{
  "spec_augment": true,
  "win_length": 512,
  "fused_qkv": false,
  "drop_path": 0.05,
  "shared_expert": false,
  "width": 192,
  "optimizer": "soap",
  "eps": 1e-08,
  "precondition_frequency": 20,
  "steps": 6800,
  "batch_size": 96,
  "epochs": 41.8,
  "adamw_weight_decay_other_params": 0.01
}
Rows from block 3 of a small CTC audio transcriber, named by matrix and row number. Rows with one number within an expert belong to one neuron, the router's apart. Each number is 500 + 25 x the weight over its row's rms, rounded and kept within 0 to 999. All counts start at 0. Numbers have three digits each. After the name is the row's rms in percent of the matrix's.
Before each expert's rows are labels from the 100 clips, of 14976, where the router gives the expert most weight on average: "strongest on" is what is common among them; "loudest band" is the band of the loudest frequency at the time of the peak. Only what is clearly more common there than usual is listed. The data: read English sentences (LibriTTS-R). In brackets: how many of the 100, against the usual share in percent.
# router: router (model.blocks.3.mlp.router.weight, 16x192, trained with AdamW), inputs 0-95
# up: expert up (model.blocks.3.mlp.up, 16x96x192), inputs 0-95
# down: expert down (model.blocks.3.mlp.down, 16x192x96, transposed), outputs 0-95

# expert 10
strongest on: the word "you" (45 vs 14.5); the word "he" (41 vs 17)
loudest band: 250 to 500 Hz (32 vs 12.3)
router.10 103:441448509468502529496499498493512496482487506484512468471504495469506489497500469490501570468476470496502518510477495492503497486465509466527519495466541474568546529500479462484499515473488520492491523556506528456533506526527474473554482513486465449491472489500477465505495484482460535497
up.0 102:490477533501483471556473508491492557539522462501500497490529526474490547496475480565517505479487519528487515524530496501543514531498520513549489510516464513512545520479491472513528498513476512525529483527485471486487501461501521521498486480534525525492500455487514509473511511511483497437
down.0 100:491482493502478506526491472449490463526499449554460524517507457523511516489531491486543517510509500486474555498519465530525491504474500497491466501479518539521503530519539488479473522485520505517499456470464504512505522515511550487511483488510452505544474510507491534546509513486517466471
up.1 095:493491524542486462536548433486480479476456485464484536460521491537543513437512510463504507543527531487534478475499511477490478510471478504535484496493524493479528510504526481462510537485502499486479493485477518510504483487548511481510523521545486513516464518469502473517505444508509529503
down.1 100:518526500521498530530512506496485500498516490477501505485514505440524488474495499517517507511503511485506494489461449481484499567521529559498512471479507522544561492465530495486506513427506540507498524517491482480523477507522499524505487471500483496459471514498512486505469461498441507454
up.2 089:531496464484496506471509498523507463463458522525512480514507481502513542513515473486459535530519482481483502533466503503485528500497534478490524494545493498531533468479480478480511483489496512492510485499465476493454519490457473468503466455481526440467495506497478486517487499446514507508
down.2 092:493528493492505489502489487530501525486515500503513480499509519520483438482468484500486504517516443504487495559463482533506529486550467507507521470489487505514495500517511554510491514473489467528541523508499459518485511489510488521485467498517530520511502478511481559495487487486514519496
up.3 107:496503509503554515486495484514519481529499464527512471482468538495501512557463523486516503525502537486504432483535468494518523517449525516513510488516533532479533435490479555484489504500535496494510503489516447496494436486531489519494493508535455501495513488496446540512490534512502494492
down.3 104:489476519499501520455513472503441481463497473518514497542484530480511488505497528468502501558515495504459513527501509457552488540478516523523492477518528471442534515486476535519488476512516498527450490453530501493492502453485515529457488514540487528487509527514477498522503488510533512486
up.4 096:523459529499527476500494503556477503473502480497456500517532493527524526503468485517495498485495495517508492478510482487553496506520504554481472494527472560477507489485505514459490504530483480462480511483465440485517455502471503484522509471528522536486511482546485477511500478562480490500
down.4 102:495479525499486503534520500486487514506530500492511516519503494528478477516498528488507498473483527551483544571465537503527504509509552452521545511484508502482527454501434524501477494499483535478475499499508537530463479492497492503511531480488508534510483503530443522483479487462503501513
up.5 091:494515554466503519477510476499535504480480510514504521498557523488476468508489521532483510499488549515529522510503516497478502459486540524503506506550490487521475476477468502465485495501472534489504546453453457522508465502557495504504490467515554510520461515509539486511481520483536497516
down.5 095:530502547464529503554548513473548486492462500463517547481516540508482522489531513480524504474499479485496499497450503461536491529469509553500513482555509541477507496473472447501497501494523526522472440512495518501516520499502465524498488437515486481458469502512519474508497477516488527466
up.6 098:480477470487506483554515530481478504508473498435502517491455487519510522511503525482475490480473511469526503505475524524514540510522554473477503492499484500511506493501507465491470535495495486491486460558453498529543455513474498533513556440515515468482465516494472488514515515517497462517
down.6 095:528497546530499542502488484478504563534490493478501445542549513504467505503529540470521499530536523503507459493522506498458506509528497487492495499500482487517519500490481510516452491503496536499502515501508462536453464482493544493459506458441499508464518510439501514524494515497491473461
up.7 099:474547501477488507524533491538506485548475475466487532506508510511545527522474526470469525474533533481486492464514490510527484478485495539499489475538543488481470524460521480515480522554512485472549522491448487470488509529478488493502529489516513478491495513514523486476483514567539502511
down.7 098:502482484510509503482450478499516466468513446497504483503483476451476471506493508519463494501523488508472512472541456517504464497475490532512506497518542493538523577526531449477492507494534479479525542494487508496488452498506518505485491488519502500521479490531476459504512473541467557467
up.8 095:501493507503528488473506499533523486574510479516553492574506526474517534524532539486450484470495501458479509480482511486529489470457488487444448551494497465502504527496504492473485528492507524509497464514510512492517505475487452537532521546535511527510502490500560509451483523520496488446
down.8 097:536508446462512546476501523512520512508465530521489470519482478509471527503474477510482497505474499500454524509493537544473507524507487481505483498545489527472493557465495479534483506486541486466462522480555501517479480524504513498557473469533493475501518461488522543488462475508462509482
up.9 101:484502464515461527451509511472484450505550506491522477493489513488479520494513525476543476488556502520543432535479496535506498501479533483508489509482511526487495476496492549471473504488523482481510469514518503468526460505492465467487434510521507530478503441480489525511547488491502524517
down.9 103:504552504499498494504508512477485487526523483495536518516523538490507531506486526453496472501482543555503493502556502566497523495483520514506502554522508492531473473443467530476521486455502503506496455531512535508525506514483492560474501522493467478492523491484505434515484530488511511487
up.10 111:495505486478515520513538505496529478481526496494521498499453522526510555501455542492476505497487539459482527485479480510517529499484488487469506544530490505483495499494509453509466486494513484513458461504522525499512542522467534507488535541521502512517510518511498526464563513505505476477
down.10 104:479488496555465474507482515507475470491500536486508535436490532530518527488485529456526486516485488505523469476513521497499533479474491441484520531484501494493546474463474455539489509499488472487488526495530509470532518515515506434488556499532536469513541511495511501481495472518502524529
up.11 097:508488515480511495516503495508468474479463521463489442509493516498495483519533495493516461492507482500530491542522533520515472495529510496497486469495506492515519504511516509446525443538533501477497466501510542522512491540486541549491500486444497479499484491493464459504533547489458505479
down.11 095:519539483460509503523497504496507528522536489501516490501557460479493493454505484498470496519524488494518560528533516549458495499529527450521498460463486494555470507504510494477509487457519501530503477522512535541467482500475500474514535543511484509494492523554493502490492495486459525509
up.12 095:461450514490469491535509514493536487493485454444526506504485523517514547502478487471469547454489502463504479496514512529482532490483489501503525562502553473498509527498485481497537526459509492476471510513480495506511516502561511526531505526491513515518480539472522465474494498492536512496
down.12 096:546551472487443497468516502522460493468488520530531534489517507471503490514535508495463495504490543474506501502490493461512536498485476499553473478509458513518495480517508507518528493474525519526503500505487504531542514537462490481470466502504556513540475516498464497513505498496500479495
up.13 100:531496555475513521464518469532517511461513475488488500509533522500515478498514482490520515478464522495471518521472498502487525469506485500562530503501490524490513477527491514503492470519526509452524488515501493493523530498522458505469503531479522464518462523486502522518538481469523534464
down.13 101:466506518493516515487492491488532575505527521506501515528487534508481504551500534534511505458480510565482480491486540542506510476512470489517498494513479496497492524529450474538517488534510496511489513546495519488490518506498526502462482521484519462526460508493540510487490521545516520467
up.14 099:479459511484470491527542457536501540464488529515528508463497501492498443473523507504520520483461508514501515506514515446491490465485466513489543555479511497524544532528508505477495550501483512504516524520470534470523507496518497466532536509505488463479466508491510465466477467521486515529
down.14 092:507509493460462458513458499511466469507485496512510507477511537526500559493511522449500517534485514492504485457493461534488504488507527474484477536494509504485482510512475489471475537484470513524502525499500490479500478503525483503511460567529468540496515529540527512518506452522474501495
up.15 088:487488515502489523507532507487501469490523473495490483508457501496492491453504498512467483452502442536527502542514484493472470498455493486505498520478436534542533507569482471462494476498458514485451493512489498475491500562498495493532506475482485463514486516522537493496497476484484528489
down.15 092:544514495493529465504503476475505565498466502526473514433516497471523514514490512499560513515421468494520511482514530483486501495499480487529510507547500487478491497460512508484499480447574491485498486504493551471497468462514462520510499501492530487430537504455498476536528479497456506502

# expert 1
strongest on: the word "all" (29 vs 5.4)
loudest band: 500 to 1000 Hz (39 vs 7.1); 250 to 500 Hz (37 vs 12.3)
router.1 104:517459503487474470503516539519489476482499524521476497499548532485489527504465480485536497477503545458485456488540496512540528505505501523478498541493521493491484536487516502463459479551517496479523469500530483498539462492506456548476505507504546543535540502487446518489524481490472493494
up.0 103:521460508494479510497499526515467483476481518512487493513488541560475517497544491499512506497475524499520481491538483420483527514508520502473515482511477485452537499515485547530535494535497540448492456512510535499469479479512521504536520448516519531496517475493455506505506463549469511506
down.0 104:519529474498489461516527486491540503489532522541479503501514520481477533536520518502492422470525503442490517459501532479481494487484521521499515491538480484519485536477539504479458511510520505528485521498506489531490542458483477534510498492548535455542504493519477536476506534537489542509
up.1 104:499432519479540468489525520502550477482486476487510549499495474466505463538502520535457487482509489512537501522502485497450486518537480524550509480489449470514485488523496532446531526524481536469530516472450458523491472510544499515503534528487477510473436529493462471500485468473498544532
down.1 108:548521531459561530504512528459506497489498491496554465547479497479446464506520517514500468519507510526469545507512473502475530494533487527493446442468481486471520509456514527485504511495501479507511522520488525488523509476479494491480534503499485492476452542469523563479492497466473499493
up.2 091:505490498531458467472469451486464534495464483530513474515469525491488489494478521483530539506497525529492540490503542496518525555469505493532542455487516526477514513452511536513535500539479540522517509502488475500524500477546553516519500513511479494500536491486495508509457520498499508528
down.2 094:484520516511501491501523494482482488501462494472481523474496482542514416500499469467522465497511474461508476559534553488499484539537492491506545512522507513471466536535497498523511485502523541508477461495462477518513516499508502513535501490465484479504501441543520482528490494566524488458
up.3 097:494493494522520566512506508497488506538505483487498459534510490477496516467542483491483487528505492491477514500485504488515478480539512482482479482508487496507538483503509488506496493450478526519513461493515512510498498501480535501508477485492478488529504501506472496534475530470502482502
down.3 102:511490482503546524489502555524523496489518472535504483537491550532503512496507481532498457529503500495525497530482486454508487541511523485514502555502512468505538492497465481478508465500462503494477512516486459556493541482498476499497524468542533509527514460558461509487523524511484492450
up.4 091:451458464518499518501491471522480519530489497518527469515531502536535533504484518434465516487497535436492466510500521547523483496513518478457509511526533500501523500492500507538487540509486513470483483497485521493514444507452498488502523524509493515515532486493499484511524495505494506518
down.4 093:499478534499520482491461539476525509526481481480540469517488502510520461526539542497532514499487466530490502540473467465475518535457476501514478471455462500499520465483451515491523484541491475482510508508501530499504485524502504489490497476494477507456466518484536495504511466519483480514
up.5 097:489516455554484510482475509489485520543504505497538539501496525464493488524498545487479481491482495461478518446516537541495487505510489474484540520478521494499490487530548524507489509519514514519498525502504501523492464471519501536491512562461489499508499506462486533463499472505466499532
down.5 094:515501562476505492491470499508441492461485539509504508469467504465499465472530512507470535501486511490479540485480504521530500527510500547500482475489507489488511510525478519468498493484512512508471457487471470501540542516474526503511517482496557504523526552517491485517512487518539476511
up.6 100:536481545444491479507469504517517472450527504494478519518521507520493476468504517512512470492514482507492528509521487457497507519495493484492496519523464520529517484495520512455509455500460491476478504477446486530519457512471507511482515478488491488567485480489551529494511499498482452454
down.6 100:491482485516525465497501485514531495471487480491465473462501470488553533485483510502458520499530499494511512521478534533506532489521477513503458516541520491477461486495523454464550533459486497512451494530463477536506498507510475529466522518490516525475529490519484521495504505482544496501
up.7 099:506498463490523497533464497518515480525503488468482487519482512507484457535535480508496485502545501493523568483503482510488422505520489529516489472504479496474532487491523472490522538508522499523535449515506464489495493498504517485476501506473518506496525502493507503510531440502468521495
down.7 100:504526484488535492501481554513520457485496484562482519476483442487536503510483533482503499527510521482486543502487469480507537481526453528474520492478468485471501540508467513510532512462519483491469480475500513473511522484474463488458485527514503483501467489518493485504486453517526483521
up.8 097:448515508528472538523529470469489523522473520517498497470515527536500517487488534510526529453552462479501473521543474495481542492454529482469521491496494466493497482490495497504455521494490488505472564493508496495508489467454525505515506480504512478539520503529506499504512503518497524513
down.8 103:510520539500552459479531477508505485488500484484543485515471487505517480472543490531524515564515493536476560505471490478488462521474500485527517512467508545483490478516528498500520509451499467474530486501450501505467548532462486512507517524515519435474475537515522467452485470502518496479
up.9 111:516480479506489509489510493517500501470463484492427478454511518507522513486513489509498555506530514477449484485473499477510480477470473490480500518494529487486489507541526529516504478515511523504507537501478488498489461477563495449503488509486510518528513505534501479517496474479471491488
down.9 102:496519551507464484465490481515488475500478485502521524503496459529522494499547522445503517490505510527501496496503504500510473490482484490480491507509495501503479471485556458484464510522525484495514503525494495481501484459495451497508491504466536535485522533505517509507490528489490455540
up.10 105:461482495481528498523490524510549477481506476511491528494505464521567462514541505493490532474464528500513493468550473523511509473496489458504485537529515508467527534518475524492472467491491515454475506493464536425528467500461505501487526492501526519534486497529494479476489471534487494509
down.10 103:487522500477511507514488486508494507458507521510522510489465468474483517549476530491468480457466518514477483518535545522515491478534550533520512497480497485520450477509470488524470509462530478495481459541500527492478506515496531437495487533504523517503532558510484491476482506469477541516
up.11 099:431472520521495518493475499483475490557519485542460525495488510533490503495523482540492543531536459543452496516484482466453530544494508528507495482457504491511502484483503471500474530500484512468520539516512470497492504507486505502476473540506462487461543456515537514482487511496531498533
down.11 101:470479532489471513498445477479465508479510495468500468505565478470529522526477464483465514503477533510492536521495463535494562552544503513458455509513492509520490490498508511520510501469492471508515477524502447491535489480454527529532491504483457488530532495501533570509522485534523521527
up.12 103:496472510500567503531515518495548535465498475517517476497502496451451508526519527495504503529510532525493515510517509494506477523481461493517458519477469538508515549546489496476511476482487514504510465503483511500524479480490427523457494487539476470486487484483496513446508486480494509454
down.12 097:529481514485470495461483482490515525488475458494536456444480525516527468505521501512484501505489512497555531511511507535531515479514500456527527504509509501486471488576502501478501471521493480493526486510520480514559492525508484496492519482477487515506492494536496494512530489512499504460
up.13 109:479479504512510539484519505514537521495465522528535491560443506499444461522506538525513484499471455513487508504469492502491494578521510500492523452493515482540533493540472508521486495486522504519504487547524492486472501511501533485502552497500528509490527476447482504441504546479494513526
down.13 104:494482473538452488486494482454510481452506517516508504499532546480472465535498517486504457484517505488514481552477513562506495528496532482472480507469478464504497522515491475534496487524529504471494515529490524513515512535508490454490519510487490503501543494476478442495496486511528505515
up.14 106:461482477537537462533493553496530490496537441509476494487484496522502494508473490506456489472565498486461508503541487498509472496529477525517480507486562469482538527483513506529512512540498530487525512516503537484530481514511513519541535527470498525509510509547468458468485492514486488475
down.14 105:506487510504497507533493491515509486507544500484442468495482482489490475536524498519525477534501539523538464469504535500519497504522483513470510478501490513477502507463539493475487499523495512487484499491522478514506470460433498503474481491527495513502499514459518518493544478474499464529
up.15 097:493481520496494455479472479482492507518516482495539462468520506518529524476524469511532468528531525552509522561521518502493441484467461526538496499525489499539479507509521499496515520504514527473542480546508475528501486503499520484501467476474491503513499472509500460523491485538513504503
down.15 097:554487522534548534512503537519505519460536491505513495484513501514454576475476514508521497494454482499519512499515517480508518496528504506537465490477503534514542494518467546458500492484494482495511521495523542486524502527469536480528526492504471483539485462506501508492484505504496487461

# expert 13
strongest on: voice: female (97 vs 51.9)
loudest band: 4000 to 8000 Hz (48 vs 5.1)
router.13 099:474499536519503471489509491525455465487507521487526475495470539480531469497520512482520456547521528547472496525485527460467487532515530483501554479483467489489485513527493535552503542464506478507459494517482489526510461514506485539486508501513483455425531494489480492494520511518493455508
up.0 103:550515496503477512512530526541492556468479516512456511494509513500468453524479533455504501532485499473490516511469482451513519521503531516504517505482559494500514459509510483513494469530500471494501517472487453492517503490498517503479473516507525526553512516525468491520565514495503467535
down.0 101:495511470526476512514517499459497509459471490521492446513495492498496489492509514455473489519486485487517514502491470543477520492510500486449477493523520505520474469449520488485487523438523455487511447467505494520538501492480531461501476476468526520529480500491513474524477495502446516517
up.1 102:482507483534475489508472516441476533500553510507492485481517529524498478479524529502457550517529459466494497465478513411495485531511518460532508490472483484497521473480511467495461497489461520480494501483542538479523480506519511484528499523501505504510513506478498513503503487441499493507
down.1 107:513464503505484495526553520522531531466470506509486517556528519476435474521471548497468515490479517488539531481547486497504499470523528516523541507512496496528491506526517501496490473496505533499464482517495487515498475514474504508539503512557501481502474513519495504478531475514498472464
up.2 088:493430523486475487527483505511478496547520494490500515523477483523505539498521530529495547486498475502485517492503494488490498479424527515478493481498511523524475540476529490547515491469488503493481548532500481432548480518469507499532494530547493502487495497501447472528475498535541492530
down.2 088:473433510510507479467493485496480479482482523483535526478509465469490488525503493528483514544509485462542508460473510505529487513524494493477444458514518456573491502509526518514520502500501462507504468459562497469543499497501507509528516488491488531468501507537538533488544476502470517499
up.3 094:492456495486468497528458504471517514452531513465501517512496536484471491471526516511426522501508467499479500505495513477454487464507508486522500483511521477557521464525482536529448519485485500489489492522518517496475496483481482474487491479487502527462490467565450494484514495513532532541
down.3 096:531442474463509501510519515488455485499457521457483516493516450475484507489498514439447554565488493541470508522454526484506464502506521501532475490469541459505565495494535500517506452484490498467500493534504490491543478538505532515539519450512470542483514523503504454502506504515528513534
up.4 093:490469541500454484460472533458516431543509450473535483463523540489501473508539455534494498495528521506519508519472490514500506497541507525490482470488490489512483460464482515491477536490499567492529531499510504488491478558490505531490506493505500501493536478476484521538495511492498545516
down.4 094:486497526497496554505497521486494513530493495486505533481485521502530535508470506462444444495520496508526465495467482544482482450544540473495489474535458476478470513493518498485512500497507508489516535493509520484471497522458509477478521477499504486475535524517468492506510507494480494535
up.5 092:481547490488534547457516498469541552474547500502467489507523471484511474525485577519492508451450457507500517441534494475491504500529482497507500481509500483540521494521490485535496500521509469534503536508501522491481485507454508513475504527486528479534522507491531508444501513444497517503
down.5 089:461515488513470522488496456497494467493468505535531504490497443538505545441470470498512527504515469530504481493485510524520529488507504455526512503532473513474520465511492566495520468461540504536521482521529546470495520502506516529504481508493473478483471494471499484528501475505503509510
up.6 114:484481468496468521500496496490469510455497519492463480465470485492495459503512500535469551512505478467496507464490525467504483451501513538490485510463508497514510516508527552520458483480509490520505530507529499498471503489500525474484487530483482519520489487510502489490457466507495483544
down.6 112:525510510511520498532477523499490475523530467495488473464537484492479479510556493481507466520491501500506538515471503492510477527516489485509524441456472495469530494530482500524529488570473517515482479485499507509473503510511525485452500494478505532459486473443467494500494500493496442496
up.7 088:534506495542511510501536544518537494454472495538512531518520451526504491468479460523479533495494515475438545501559527513531510491499461459493475528486525493502488514500480501498508501501504516536492522512468506523511445497503496476488517516487532517509466486495489487510463494472489496496
down.7 093:452501499528486490528492490467467532495510506441493505534504507493463483486513490508525536470529479500496454508506508533521500535486528485473483528546542528496484480497477484536505485505502520563503527454496545483508485487487483518503496491486507473503496512485494499488474514498467501456
up.8 103:480474507482511500499514496506508510486516530454486515461518465517495541490479506452463553505536542488516512495476466502501509547464466499477455561492536461523476488488489490517500491487546508453490491542522497482510520512475492505489472512510516491517550517498533527515529493511514482488
down.8 106:527525523485521547525501543554481498521487495517463489472490529469517448511466493510489507559495553478479504522487491483507546494531474492489466496494495506498504512466492490486489470498463502492534493508482479501491477516518480540450490460498498502502455474476445513552443501517516502505
up.9 093:511518486553470482502534532482491484547476497479566488493492507525510502534480555516487486468525454470458504517478508503499499502517500516508522518463486482561492530532507473507469537508526486508494491562521495479511502519477502513479515491526516498510537515474490488507524502465484551485
down.9 095:543507517482482478504470467514472497477471501512500487454545522514479513499533503523473515464462482515492514519562498540532487468534518521460461565519526499462477544512482474467532522492474492524507496516508494482487506505506497499477488474503507501514519542486515509458515523528511512505
up.10 101:476499517450493504529491465531551519474461530512534542423534521481507483497497516530468476477496527492482539514561485464456474481478482520518472493565511510513487503510493495486464502541465494451502493457501487482519505512528459511507512475492550514510496507501522504512488471500487477498
down.10 100:537476469533493499491487502490501511527481535509492494509514508509507510494510517479514515525533517467477483523522484447486497472470495483497439524478515523514462466483550524525487498555518515519467511504512495513546517479511544509509493516514524537496535525447501470502518489564491485532
up.11 093:467495476485471550525533484460556473492499410552528494497491497481489491499473517509436504499477473494491495513470498529532484511501507508460469513526559502495537474513464465515449525512525495490484486520516526452519472534503495532530535522496547510512485513493515464499499523470508493437
down.11 097:494519551493506474501532519510500526519511473514542533457493485551482480525484515484467502472516496522513487484523518497467515488531514503446559520495536500500467486538511542467475484558479501513506491517477503480455479500511498532444499463479509524488504494532513491495462466470512531516
up.12 108:500518527530530498489555509462512457509518486445563489479516479482527486483520492479466520483491489506459503510475500570503514510509486470519485481455514514499444514522467516485479559506502478568515487511524471467489491508515466522468509530474483500490484514506481518507522458472478519478
down.12 110:476516510458532459497569431473502519473512508455516497454539495523489515530518524519514534511503453520508543529506511491465496520448499512484501541512560511467483477469474509483497498506492526536466475494527530504534511513524488498477513561511510493516513495493468515511496510442483497468
up.13 092:536521486499506506500519532496466474507498515537490495465477478482460506493473461491473497512522479490530523515493505502484490477450433455505489469480523459487479525448514480468490498556498533493487480455535524545519511549542502530522525548514534522492480514484510514499546492469490523484
down.13 100:473472440476516488543500509475519464504480495518492519498544461471493480535478494461514471428515496484491502556500500497522517501480503443511524508536510471568494482540543499523480509529504522517502485516465459510548515492487508483491457491486534521493499529496450520501525505493508465528
up.14 101:551529492508503498483517465499498493506502498488528507523503466515535534480530456472489486518534477498525519524470469521473468499466494515508508510473505527505474497479512498447494486490511536495486490496550469525525508532446500465448484502485517523498526539551513511534523480486518533475
down.14 096:492516467482505487513540519518494476463468489526516488460477475481507504511494518476496491502470510540490492521486451485539505494495482485462507493495511512484484500500466541563488531488503502470507577502491496481539516540498454429528472501494491497534533517483485541507489511540495495466
up.15 089:506531482505490536497484499523514500514506492484482470539541497561487512540535451563468528438489510481474488530523502547489505500507469521527463502523516522480498489530480465497514509491484493511496517517507508511444498492507501502497478556485492514485507490529472502494467489502481505486
down.15 096:453484500507534500537534479505486513493512496511481503469493478484519534502494474488493494506490486484476527506506518530490525464455476519467478533489498503504537516495496463540507521469509510524508487520537587476428499484529505505489486542517514470502505514510510513468483505533511512481

# expert 11
strongest on: the word "her" (34 vs 7.7)
loudest band: 250 to 500 Hz (34 vs 12.3)
router.11 120:536486468485512480507489493525530478486516458498513544470447539499459491522477527522502499524490490488523475450505471493476541476521517483515475487512462473474472517480523497500482504504454508490459497491503480476527521522530511513448519522518475513522491441524513555483503474464482473500
up.0 100:524504505519513510488525501488506508476505493479474526513507484490461511495482509545493487491512436495547500554443523563501522515487510459498518477518500473509450493489525457535482471450485502539508519482462478490494532509505499474484529515500469485438449487475483490506503527507490499500
down.0 105:481482489473540525553546531509513468501480481507508491483486568521477537527503508500496517509491493527505479515493516525497527496525472479503517487515500487482517495491521528474458463517461492536528543466497544486457499488449509527497497480534510509523484499488509459496469492485513493485
up.1 087:519496454526467459488517500537481462480522551511516522555458491536508480479461481544503486526515483469481472488531543488491525475483502490500484517507514469518472475481494511488519541532457483533481509500518477477498504444514529500534541507484516545461513504464488543464495498494519478516
down.1 094:540533456533508477488502491506486527459485507442501448520500484484539490509502489534513501539531508512492485503508502527540501486492498473545490494475505479491488519515460513511498467481501544467512498486492502497533530511490479506524500449512514481513522470483487512518473495532455515485
up.2 103:502542504498491481505489513492458511491511476499480515479504514504520519510525505532461524475500511521497448536499483527495519504460448506566460456446501521483461493492494468528545520523564498481533507482533492535488540500470487459502466485481470503502526491537501521575525494514512527512
down.2 099:555449517498519496494520455494506496515489465476459475517523504512533489464523483476478551499500526504483508459517459519511536454481493504548476493501527515488460514529485494504517501548511507541470517526480531453496510493508470504497503462510460522501467473474500539481465536522513506517
up.3 113:477504506542466487500518503485480511531505475496461486481469484526546479477486465509509494524555475511470496515504457490495501503478477517484496507471492514477534463531489550501529483492492493487491477480522501526479512500487524437531517509522488457505501521487502496504499526542506475421
down.3 108:527486497493500493478473513509487558523493516455457534499525453532461455458521493522520507470531497491512499527495550530550516486524499507510477491561498524499487471494470496515527468497511539486564519477557495450493486491495482507518502526505473492484458498472464502543482536486525444498
up.4 094:514517503508513499452494518507478475507548445498484477519462513509487502441525458451525504536524502503533498515483506523489473521521474549513495516467494486474547513528511478518551505482485477501500489507526533503522524505473517490497478547492469537529502472510529518504494502508540486480
down.4 096:541484489503501472519530527485538477471491450507471515487502518500489458456523462491535517477487520492491467520481476484476507499491482478485507516492474483470523517517473495488507485496490552447494485516460502482512485506526504500502503522505504528484486471481494448534483495521518486504
up.5 096:511490485497471531489465516499487527547504491475495476528487519450472515497501474458523490533550505501491503472503507493524467508463547456507500468517524528518459534503541467522472493480534482521552489482533496482507471483452518488478486451447528502480494511539502463524526484539475494469
down.5 099:490549491455526486514496438496540507513500497521453477539499464529527463490507493464509492472477493482468527507532508522513486443463502462568505501461539562485527462505500512510486517469526512517510471499488512447531514494505503478513497518486490525510507486470504539496499483527489480491
up.6 089:426537503568493538514466496496525518514482460508523481509507486540497525514521520515492495461463465492484476461479485472509536539475578506495509476520471503504492497503446497491497505514485497515494482529498506516521541478450511514521513494476556480499528489528569517459490536473546531486
down.6 095:491487507517499535490496536453521493473494484545485468506514475487469476482516509559461526520501502487471511467492499548498531526480458506437506519511491520510486476517482470513498503464490537501498518455496495486445472507499532503551519516474546543499471555547469464500476481480484525489
up.7 092:535522482473515478524504463467518521487529497461529505487474479529495486510516518459490467510515499522528440517487507458438477459500465526535504509496507467484529501519522523478467479493501516500498494514489485511507548486526536493493499471494474489514449529517508530509552530470478526489
down.7 100:495479474501515524469458528481488466508475505517523513454511505519502502514524527489493471500565503529480513480493509471457486520511518565419484505493473545498490537525468491573494539507534476480422510516512489472461483522481477479548484503510529506446515546509516457483503494512517500506
up.8 098:497512551522517481488504498508509482524484500474480515483476472510500532482507453501463481496520491541499499523522477494443493566459502501555470470470485520482503491497469454452498498520473506504485506513483506520455528526506514457505501506463470516519476496502471483546487453506559530532
down.8 097:494468503469462485541483479531484513465534510487474439501481514527475481492518513479520489499514470549533468510511471467455468461483501510501472498478512530476493470468488491500504481534531465519483504502497507535519465524541512514493503494533532476500500495488509535548514490507452536492
up.9 101:508481495487521472496525485486485492528548521519454506506469502466475461504513485499542504534488509538490516487527446526421508512499509475487537474460489511539531505486526500459521527488508479494478511504459497477475518474487563495531497469504492455525475503481526497504525510494496527519
down.9 102:484532521489507522479474521525474475519510475502506451459483496525545546502532494494473534496501479503491491472486528506498526536530484510472477483514500546497484488478514494500469532526479467467497461517509472466483529452522476493474472516507501519467498465523492481498468462464517555503
up.10 101:534483502502502516511487479537518487463461515502481544476508481486516495498465518450528477541472539493500505485536514492499480452502464508507479537482514531492471536496530539535519497526491451510472496448469499537524471488523487512488535510468497501515480504483487506485493486521499471443
down.10 102:485522466499484552440512526554466499423461520546519486491484511500485521517464552517510543499504505478469500490551540511478504505469469484463496479436474500512501499533546519524482486542569489490488511497503539476449520483497545490459465483498493512490543495537457501480521485486510514499
up.11 104:491527480488504525547473510494541512477489494515482524477498506498477483543486540543480476516518526489484540491532540483531513535529527490508526494522480515532434539482493513530470511504479515482519531479458512567469507507478517524504470479523508469535521512505489508460465473467450495504
down.11 098:454488470531473476495470497480471499491502484547528520489495559484473491515535500511517467490491508458490533501488492474503523547510457506455531490507535509490482532520488506514522498481477489533512468458490515500556507520482502510497460537533510445481492493508504508488530519482464480512
up.12 098:520474526512531513502561483507531509496463556536494520503480516464478510492547531513531495451510492509514506487527511508465508494538489496451512479523495462515479466512521478496479510481483490488486489498513540438506522473531497478522518478518544475500456529521460505495531472473491509580
down.12 092:499499499517488534508508473505499511530445489477515510467484478453489497486509471449522475467464516486472538500477534527457458476489508480494496502517511493556483449527520540518485462514516496531551525506519474488489480501514524500551506500440520500507485541467532482501497496496506484474
up.13 108:512513472530483535510509511526507538534460494448485526539517491506489523526496486494470495477485494452487513483473487514531540483528565466455494441538534516517489497488493490531485468531505481531547528502508491501438501524466499506478473462507539485495505485505489498522504533541459493464
down.13 105:489511491512518528508467536499536499515493490479503485553486486465493469537475474532466458476510481463499492484501490496499554544520506491462511547513451513460509484520508491532513484481505498524522519468472480464492516448504470482449488494532469437477451499484517497503477479504470507486
up.14 118:496499499500502509495543521485489515524457501528479526472536508491517481484452496536541511478541513486441490431504509497460476491463465531485527529492528479509496465559504523517459538575505484530497575493537518514468502507535469504553530528482501535519493460521501513465461469495485503464
down.14 105:507501462471483475450465469486508515456511506532510508449526502512501498476523471507521520535498453525476463512515498468495473515509509499536458530502519550466479475458511515549528496481543503501426526524516471467494503450509485463533462520483498485465475522504473492513500484533538484507
up.15 106:509493493488478513503501500503500542442476471474510497480520525510513550474465516471523499453496495472498501516531495499528498475498500486486519516503521523504488474509528511563501504482502473524469485511537478466569513493550516471548530512489505474529480545508504497488527529503510476496
down.15 103:497498449479490502464484530534483481467521446478512492509518508543501522455468472486486524508507465462522504528512497476520476473520480463494510545460516486468534502489481511532510497496561474492492445522485511516515525479528521468474467504518497506503497508457509557473518507489514463448